{
  "model": "sound classifier",
  "dataset": "synthesized solo parts of chorales (CocoChorales)",
  "train_examples": 39062,
  "gain_aug_db": 6,
  "noise_aug": 0.002,
  "time_shift_ms": 100,
  "n_mels": 80,
  "hop_length": 160,
  "input": "mfcc",
  "spec_augment": false,
  "win_length": 400,
  "targets": ["instrument"],
  "num_classes": 13,
  "arch": "convnext",
  "norm": "layernorm",
  "activation": "gelu",
  "mlp_ratio": 6,
  "inner_norm": false,
  "subsampling": 2,
  "layers": 14,
  "width": 192,
  "kernel_size": 5,
  "label_smoothing": 0.05,
  "loss": "binary_cross_entropy",
  "init": "small_normal",
  "residual_init": "none",
  "optimizer": "adamw",
  "lr": 0.0012,
  "beta1": 0.8,
  "beta2": 0.95,
  "eps": 1e-06,
  "steps": 22800,
  "batch_size": 256,
  "epochs": 149.4,
  "lr_schedule": "cosine",
  "final_lr_fraction": 0,
  "warmup_steps": 2280,
  "weight_decay": 0.0
}
Rows from block 11 of a small sound classifier, named by matrix and row number. Rows with one number belong to one neuron. Each number is 128 + 32 x the weight over its row's rms, rounded and kept within 0 to 255. All counts start at 0. Numbers have three digits each. After the name is the row's rms in percent of the matrix's.
After each neuron's rows are labels from the 100 clips, of 14848, where the neuron reaches its highest value: "peak on" is the class under the peak. Only what is clearly more common there than usual is listed. The data: synthesized solo parts of chorales (CocoChorales). In brackets: how many of the 100, against the usual share in percent.
# fc1: MLP up (model.blocks.11.mlp.fc1.weight, 1152x192), inputs 0-38
# fc2: MLP down (model.blocks.11.mlp.fc2.weight, 192x1152, transposed), outputs 0-38

fc1.454 107:121189122099102117133134154155123139096095114086106127129095169175129103122127113106161066095154088079163129187164147
fc2.454 099:092091153092069084081126151120147000108116111125171113099166132094151178131149136115093162099178118101145152090121148
peak on: silence (90 vs 12.5)

fc1.238 081:113089152121094125104117151121087126185192097112094168153142101139146110117105206118137147065160154146100181180084101
fc2.238 075:175217116143118076137135093136074123096060118150187154144132103119083123138101153187132150124141122127131108068128115
peak on: G5 (34 vs 2.4)

fc1.305 078:127126130110111087160089099145172168047095112096105170116156166132091148087126108162116121143154087139134141135179107
fc2.305 061:129099157180147125142149096117195116128133099099137169111100121150206112121106154088154159134091120157125147150141112
peak on: D#4 (40 vs 4)

fc1.233 101:090180099088123086066143102137094194134143123114127129150120189105132157149152106160140129092134116118110175144126146
fc2.233 108:128147119158111158133090115147124128073151130126117170139117121117128137125146155117084168066128072078118130108139148
peak on: G#4 (29 vs 3.4)

fc1.186 084:087091127130162089158132117100139115108143107099133081104186153155147157105128176138158113145127126160120121158117135
fc2.186 084:180099190124124113098094097156156139209119139154075145113130111149131157112152130124157159120055097151109104079144123
peak on: E4 (42 vs 2.9)

fc1.70 087:123144109175109100131162129093131197116116088151128172116142148193135156095163126165189131121115153142114141135165083
fc2.70 087:128137113153125147112065111114102090125140167132105156161082118142132116101135094114107182086140085090089100131160163
peak on: G#4 (28 vs 3.4)

fc1.505 085:118190167129117099133133139129145104122157094037101142152087180122107120137076104127120167154171181107099131121096135
fc2.505 091:135112081124119120039154143165103122170151106100136132108095123116147124109118179155124158132190133095107041150115163
peak on: F5 (44 vs 2.9)

fc1.412 098:144154124057126181126141126059131126155159114113085204126141158161160141136155217110176105154157109086114135170095135
fc2.412 088:097043099110106191029165190147137097076137138103120128141196121111133141095113121096131107117181101142120116109084137
peak on: C5 (33 vs 3.8)

fc1.744 102:128154141106105156126127144114062169121135120116124158136117164165154130129139142134119143125135162074126168100131085
fc2.744 123:136092104150114211046100142145093096078111137122117139167177121117138128122134136085116128104159082123103132145101175
peak on: B4 (35 vs 3.8)

fc1.696 093:159165108112116089140153138187148080130131138163088144156156138132118162118071096153087089100125100159132160137140138
fc2.696 076:103102142148170147124142152169150146094171125118173109137155181122163166170029107115202160140119084178125129145133128
peak on: A#4 (36 vs 4.1)

fc1.124 088:136164129119080125105146142139160167083152143092129154171149137150118176076136167090170138117176154078138119172204083
fc2.124 084:134106067154157162129073106126154129130196144139140173138128126159155140117093116094107127073103116122129122102196151
peak on: D4 (42 vs 4.5)

fc1.26 116:136125137115102131124144126114191116171132138057111163109164131128105158094112116119180122097159126094151116173178120
fc2.26 140:104065118166132113144120113158142060013205102090104152117119142148154122106140131104101120008138143125116113141135120
peak on: D4 (30 vs 4.5)

fc1.121 093:124193067057151020159153121099054174192141109058090133159106173129152161106098182116140102182161107060126127127115090
fc2.121 092:108069136101133116107116098133154101085111075152123112122149123108159110180106094163122196134167088127094139090096139
peak on: C#4 (34 vs 3.7)

fc1.192 113:132208054118151066137128101147070213124136104128103079139134175125124124108119187190107095179131187135099114147113126
fc2.192 134:110104127121117103110098080090135108057084059143138126140150109100125124179122088132115207122196117120087154111100114
peak on: C4 (40 vs 3.1)

fc1.757 133:088107117159120077149158016134142123118153098112071121137172135134114148133117129108164165072132090092127161180157113
fc2.757 156:175185185165113125204122081142161135152128158133085140100122100110141147098133106071133124072088146150140133119159101
peak on: B4 (53 vs 3.8)

fc1.672 087:147170163070089181117132158098071128103141153110120116108136133149182101095112174112142151154135109127124153111119072
fc2.672 090:105071137123151185026151163119094097051134134142125157142170103096112113103116122125142106143148081145124123148079119
peak on: A4 (28 vs 3.6)

fc1.63 091:150109072176118113117122089112143199104130107112162134171129160127141190156103154124167118132168102088161195146146105
fc2.63 081:146135097076146144103105155098127123153091119118147142111126144141137087145128139147107157083107133073161169109174107
peak on: G#4 (25 vs 3.4)

fc1.533 103:112067097141129111095133183134053115130154116165134156133102141185157137103146176140163152134067143206172101158087203
fc2.533 112:099150114144167096127117130159090122102133115105100170120116167165168119109150146160130106076124107114069120053115062
peak on: D#4 (37 vs 4)

fc1.308 114:125096059099136093103138096129125125181133098094093161159163160172084137134128203105165122072123167144159120202151119
fc2.308 123:104067116149125117142095100110186056052206064095164121134139120125158147140126126092111126027162145138131126114129129
peak on: E4 (25 vs 2.9)

fc1.196 099:122136124061166113137107154105166107156119137018085140133168141061099176130083114092145147075136101153146151188124098
fc2.196 099:096109099119141097142130110133140079090187107060137167116101161162175133107150155136104101011134116105101138108164077
peak on: C#4 (81 vs 3.7)

fc1.580 103:139154070133152082082167153111201152091111171128138089122083167154124131142112105137069102100180108111128105138130164
fc2.580 095:109109100132092164087176166216100104124115142108092094102136118149125129111092104122147076147161102154108156149093125
peak on: F3 (26 vs 1)

fc1.431 089:128168069079112060156138149143123161133155110132119115095121158152126195119123204105161164160169140100134103142088143
fc2.431 075:131100118098097121095125129139135133114120082113159144089130110095118137164124141149100205155196111087086126088082172
peak on: D5 (31 vs 2.9)

fc1.729 086:132123104106087143149127076155173114077139091113091149128176067108116086086133082138146050192162094117190147133161128
fc2.729 071:140098162174101088104153112194138140187144100084125082164095106139178093125162111124122137183136121129158156167126113
peak on: E4 (54 vs 2.9)

fc1.169 092:129190155084110084157118161132172110087126123056144125154156107099097135101101111142110148112177098150103139140156086
fc2.169 100:119141086136148123116144119100111087118127086091107177123124137151193134097136175168112160055141103108092121127158086
peak on: C#4 (55 vs 3.7); D4 (39 vs 4.5)

fc1.697 100:121119115100124209167107132140148173151126155054070149175130137104170159162136129122076127099152173186095168119127169
fc2.697 095:229148083097138064156113145149134086120111155149169141127142113106067074132135132168133128184160183148135130158139120
peak on: C4 (33 vs 3.1)

fc1.440 089:153120145141157159119154209109046158128144075142127135181107133152158069091145187118164107161193125078150095131120110
fc2.440 070:092103090204182135101119101113127130051174163129089095129135148138174168117095105090119116131156125110125089137122120
peak on: G4 (28 vs 2.6)

fc1.133 085:149142170114114115202109166119089153050116139070092138156095149116131159117133192081144144117153099109172147105099062
fc2.133 077:145115095115107189016140206122096097050111166121157149143165108131139097131124131143140101144158109123121147092140142
peak on: B4 (27 vs 3.8)

fc1.113 091:100138122103114162144129157091123140174145106057125167179128126142133145167118159108109121146179126149126144101134096
fc2.113 074:063022097134099157084126166109161055073214120066110141123163132096146162142141114077111116090156118105120124123146129
peak on: D4 (35 vs 4.5)

fc1.509 094:122223155107132102091171123172123179132125129121101084142155130215129155120130147161130130183166113111166187145126112
fc2.509 075:136138072126130165095090142127115110095107062151183095158136143145169129154141135113096182089147144085110144111154126
peak on: B4 (28 vs 3.8)

fc1.436 094:126197116117156129066184136171136160162132075116124121131149142136126126155163079141173107074156137135110168098210149
fc2.436 110:111142130169126173157076111118106143118129153143121140151112117148140125110160145124085146082135078126106102131152174
peak on: C#4 (34 vs 3.7)

fc1.526 081:122181058123104072084128116148048155141121071183136144149080170153139146122122116119100100145099081126119162089115121
fc2.526 071:095149080167126114075133132194143089041143149060095178118123174169160095102167166143101160068132088126055125119103084
peak on: silence (84 vs 12.5)

fc1.640 094:110081175100128131113121147142154030190108112128173119064134180107144171132132123071135146136161102114166136125107198
fc2.640 076:102152154085143117105098110103093181120045122104142141061145167099115093122086099153139156109123156134106168104137101
peak on: F5 (27 vs 2.9)

fc1.255 115:117114159081106130144093171096108148112127144072124118115139140100141158132122180132119146141165108132131177083060094
fc2.255 126:115068092142118160050193188157116100077125118080135138125187129154115109109118139147107123159161088112111127159083127
peak on: B4 (27 vs 3.8)

fc1.495 102:105178108108121038087120106158103240080141119075119134113145127102093112102077096142135131114164160117092170147092108
fc2.495 095:099063114127086163077156121155113070037107102146151168128172128148152136138097168127110124126165095123143138090077163
peak on: C#4 (25 vs 3.7)

fc1.329 096:136186120031098065116138103131082151114162069146106103120141142183097144092139127129119123169177081115216095135159084
fc2.329 087:194149088169129066134131206133144076112140163111124126108129138125102075119128132188127121127163132130084135138103137
peak on: A#4 (28 vs 4.1)

fc1.207 098:107116119139122101113208117074099125137152092151130138113202183141142105092116167135160155123083107138143153094179145
fc2.207 090:139139117184087202093067122143087111106122134109097151150160133114147137119131133095089156150147103092096133128168129
peak on: E4 (29 vs 2.9)

fc1.701 092:129168140094164135149107099125151190087138110101101166163059202105140151130087131162148146157154054117159105078142113
fc2.701 091:100091092130106140054135147150129149164120139123177132129115141129129117139129114155122171173168155134133046163141207
peak on: D#5 (30 vs 3.2)

fc1.332 091:110163117116119087094108113170124200156136061141115125189124162156164132172103130128145104151162135137146202114111127
fc2.332 079:126102100113110082115164160122124163108105142090140172149106125113124139128118199160096131078081114085160125116015158
peak on: A#3 (48 vs 2.9)

fc1.317 080:124160093145103125152177123100073128101219155153114119144153132115129115095085183107153096190172146124114141145107102
fc2.317 053:165112128156111092102182174109183167159084149080097143162150157131106097169131174173124142120103109086103192142114145
peak on: A#3 (25 vs 2.9)

fc1.705 115:131203082116105060090091163115127185145142132114086114153126162154163108119102154154182089126160194150098150148092103
fc2.705 126:140106103078066076089123118089127077119102115144145124130145128106150177139150169140103189095173069093124141092114141
peak on: A#5 (27 vs 0.4)

fc1.737 096:137228105147144179057161105186099168097108125104116147088151163135105098109143095124180169105142139085118117122174122
fc2.737 104:150168113151115185114042123128074115130101122131174151151107113117153152101163117103098184129137121071145154095184141
peak on: D4 (31 vs 4.5)

fc1.708 086:156217048125114117110132066118154181140108085114110147098116152126084138165140167188129137199111108114175154139150141
fc2.708 072:146130131187074083117111138127131139091172131150160098153116137127111090121095134134104171195151121124096137170098122
peak on: G4 (34 vs 2.6)

fc1.392 095:138131156109113095167118120112095097156142118111126141145130129122195118123069159235136126125102106155100136109097113
fc2.392 083:160057146104183132111087095104186184175171127139168130138114150139150222113026146110139107137068104178136109131115097
peak on: D#4 (27 vs 4)

fc1.404 082:124148101086108121071147136165098084140122114108098133167102133120080103107096148128185149067140145127098077130115090
fc2.404 067:095084133074113117172163153177191099026110122141125132158215119113154086107154137131139102116186142147097128199141128
peak on: D4 (28 vs 4.5)

fc1.746 115:154171057111163079080177122146170156137134159137141142113077125140117123147092089150097091103170073129170120131145152
fc2.746 110:134087120118089179081173158220112135125140117106099094138172124142108117081113098120149068142165103140101179128068125
peak on: F3 (25 vs 1)

fc1.535 076:124130099152167082139114150122175141176145097143110167155096192160159134135129213115115149135130110115126177138096137
fc2.535 063:066142075114159148155140156135176129120125103114117144158151187200157105114170154183150150104095075120100113119119090
peak on: A#4 (30 vs 4.1)

fc1.634 092:093172162094075082165146158150098086120146097081115168170084171124117145142124111146105116184177062085092124089149140
fc2.634 087:134122085094126153075128145154110108147135112088153152131096116104126129153140133140143160149202103088111060142147200
peak on: F5 (25 vs 2.9)

fc1.434 101:118096159068137174142127139112137091151115136082114152063145164076135165172100147119165156162138163075172060142126154
fc2.434 098:144137135071134107107123188117106153138106126128144169008137185090098122081106133148100126127141132072162181075157085
peak on: G#4 (30 vs 3.4)

fc1.52 112:080244149072113105151128145079141117119111125067078120136112106113130138155097093133103145113166095128099141143142059
fc2.52 141:126098095164151116101125158140117114132160108104109162142103170169170109119162168183090123089124101091082128114103101
peak on: D4 (39 vs 4.5); C#4 (32 vs 3.7)

fc1.90 084:109184123185144067086189116127140147069157063120136158158158155170144126164138143131152130073113127133127178120173135
fc2.90 079:152151083171114194132127097123072135133149117115123135144135123152131143098123098130160096087152124065099146109159106
peak on: F4 (29 vs 3.4)

fc1.665 119:147133055115167089131136066125107139164126135082090128161145130165111139120153183127190146079117134129117141130091098
fc2.665 134:165159182189125126169114091159169142115121144145083120117116101154120129101150119123114126095059128178111162113136107
peak on: A#4 (36 vs 4.1)

fc1.389 092:128170106071112087135156173165081211152145115064132163116085150130163117132089115119179140218142092103126104090128142
fc2.389 093:122107099110117100059129135122117105151130098105151143148132113113137100127130137162095179175191122116111072129125176
peak on: G5 (26 vs 2.4)

fc1.528 087:150182108064139098111127108166085150158148149073118136135126196114117102093122146186125150155137079093130132094108079
fc2.528 077:098093164148100105072152105172115104080129106108146126127112081110133125159136122167106194155158106137115071117101166
peak on: D4 (34 vs 4.5)

fc1.508 110:119126124058114163108098128156124168166107094128101126144123136119150146149119113160183146106153117151128167126036122
fc2.508 121:118100144131110108151192151115163149097114152104127158132109142123107132133113233185068145086110107091139158123040125
peak on: E4 (34 vs 2.9)

fc1.551 100:124149139127115097138138112140112176134132114138113136128125163195110142101116174129107089151180106135183162157133117
fc2.551 108:122115090089134132101108163105125137145095106109125172103126153134128129140121148109058149106138140063159140081107108
peak on: A#4 (28 vs 4.1)

fc1.245 108:133146166047108140175082170069107144132125121032108161126183106075134127097158098093161123144119118102086150130123072
fc2.245 123:123106094139114155053169200151089096072140119089140158124156116120129103106118153140112116142150085119116137133084111
peak on: C5 (25 vs 3.8)

fc1.313 078:117116085103110190140141144163121115174095138172115173196111156148136135121119149153149138109153077109141124141159136
fc2.313 071:103153111133140126109106143160152111118097089095114160163134192115145103110163135124131135152143111160133139065145092
peak on: F5 (31 vs 2.9)

fc1.288 082:136089140089179069103154131112161129120119186068096107163089133168126127149143104099098162082174147130121139141093138
fc2.288 059:106130159147201205110084152165095130085108168173113151112184145168157083173115107132162116084160130157105135149152192
peak on: silence (99 vs 12.5)

fc1.494 115:120141121117136165124147120102155197085161123103135162159090177164147102126177150099121106197186137109128120216173105
fc2.494 135:131092109143161124145118112103154149107175182127122127130113161114170176135068145081120129096090123105158123105107100
peak on: F4 (41 vs 3.4)

fc1.653 094:165066134130140113138073140118170104134082166045119112131072150131150138102077127123149142143123080126095162112087114
fc2.653 083:115151110138154169142046090104060114090119136184133090152135158150125102146139099128102141090142129098112071125169187
peak on: G5 (30 vs 2.4)

fc1.157 094:114192060063173052112110104088111152121143124116117113086154162189139142152070185165085137212108118101124110142140118
fc2.157 112:188151135146081082135106104126138102115112089142156104077161134135099124156137123158095176190181141115073160140119113
peak on: A#4 (31 vs 4.1)

fc1.375 111:100181060080110120099157113145062215101128130106102167120164157142162126161166186150193129133138179076077105143139084
fc2.375 127:124103139176103144096066097110114085070132089153149141136139110112148184142133124110098219123184098115104137105147152
peak on: A3 (35 vs 2.5)

fc1.30 115:089167186101127088199074219042121112114141111070089101162136103093145166148125161144171185177161127079101177107101109
fc2.30 134:119084088143131173039165196153085095033126140105125138143155129131135114099115120145118103157182089146105152123057097
peak on: B4 (26 vs 3.8)

fc1.373 111:102107199058142172124115142081141125095128149149117129082093169127139151216142150098131106112142116143110129036161123
fc2.373 125:083107115122109180107153162155101125119083132164132137127157135182156089110116144154159163156183112139119113209113162
peak on: C5 (27 vs 3.8)

fc1.371 077:122150097067119076109185163129227156147173175162133111149104149163138109102095126140133131054141107161162117106128164
fc2.371 057:072125112108138148102169161160147101081082161122065145142126147135148105124129151165161132094170148128111131144099128
peak on: silence (99 vs 12.5)

fc1.468 113:129162164129111126181148095112116150078127109104089152114121141085115154151081139113132146221175114113141085030129125
fc2.468 148:153127065156121115022137166131088135207122135121133085152105105112123126128163103153074161196196158103129067146117188
peak on: D#5 (25 vs 3.2)

fc1.132 135:105143150095107170138148146086072139115131073125126140137114136143131147141145157128181164192129157077137161077142123
fc2.132 171:112098094153101208057090157160095096062126133131131115163164121124136150113106110101115133127179077115108127134120153
peak on: B4 (43 vs 3.8)

fc1.481 105:105196062055158057110105084124088206147116078088136144139116200102128101110065193103097088218146193092118159158108127
fc2.481 121:097110155150108098121107069112134112051112061150137105125152109118146122177140105155129206129172111144065133099112125
peak on: C4 (42 vs 3.1)

fc1.21 120:108145170098092132170101198071115113132111110086102116135112109101184166142154164123133188162145096116130174129076095
fc2.21 139:106083070135109164018176194167097097045118126119130153119173129128137121107128133127123115159161082141107141111053122
peak on: B4 (27 vs 3.8)

fc1.530 096:159255084110103085078165142150112170094111104126117129131147144189121140114121201127158150178141106133125170172104113
fc2.530 087:124123148103120084124116144123129091078103096159141129083160113107119114212109105151132174115185139115118146124116144
peak on: C4 (40 vs 3.1)

fc1.632 115:101160140114121086146126165143100084142169126103102113134128118099139119131050134194085123099084116134129177141110145
fc2.632 115:128102126109178153147121140130158175140184139134150127142096155125156180118022172082140116125064142144152090148152104
peak on: A#4 (28 vs 4.1)

fc1.153 080:134133092081092161145165170109136176101112107153101163094123126099132152124088124143119115199163155113128109146137114
fc2.153 058:124163139140157140094139112129094148088132132173086138168132127107117102137123126110142188173148134123144138063173143
peak on: D#5 (25 vs 3.2)

fc1.268 100:113137083140143128185155109116132097151090141121121141117136145141124117165125217154148105154171109134142181174093145
fc2.268 083:144095150178099087093090088119131134132082120139064104099140116172139149108147109201147196173107095141113137071105096
peak on: A3 (29 vs 2.5)

fc1.87 094:119121153116084139131130143130119114117151096140115118120110205134149134123152127113135089196151138084129094151138109
fc2.87 074:115105139133134115075123141121119124159166108086080110084139127093158166094151114084097096152163139107156096064181064
peak on: C#4 (25 vs 3.7)

fc1.201 098:105063148076120148120136106067073186166140074103064103134093136078162117141131098197093105119177071111110085152135081
fc2.201 080:154152186111096086097106132079132092167107069149152064154152126083106132115154139116158168124112093113128170062167109
peak on: D#4 (29 vs 4)

fc1.607 122:118101192169125204171114154117178127123149088099146163174120153141127131076153075093106140103198082143164111147145175
fc2.607 126:143152195139150044145106076114076130123074079160137111163150088101115103144146085177111173148168133168098140120058123
peak on: silence (86 vs 12.5)

fc1.67 099:115121138077111116114172093136149172106092084141133206144127118158134076121135156122163169136180098122171111165208102
fc2.67 082:151134095120127111147140180137149042075114085121116160134174160099113121154168125121087141129193149096084102132116124
peak on: A#4 (34 vs 4.1)

fc1.524 098:150135178052074156129124107095089144131109110105127146079125127138131129127102165085091149197119078104120120084139079
fc2.524 084:174088109114134104077126206120171081083106130140145127112171111094096103146116093139134127189166141119121118129106162
peak on: A4 (30 vs 3.6); A#4 (25 vs 4.1)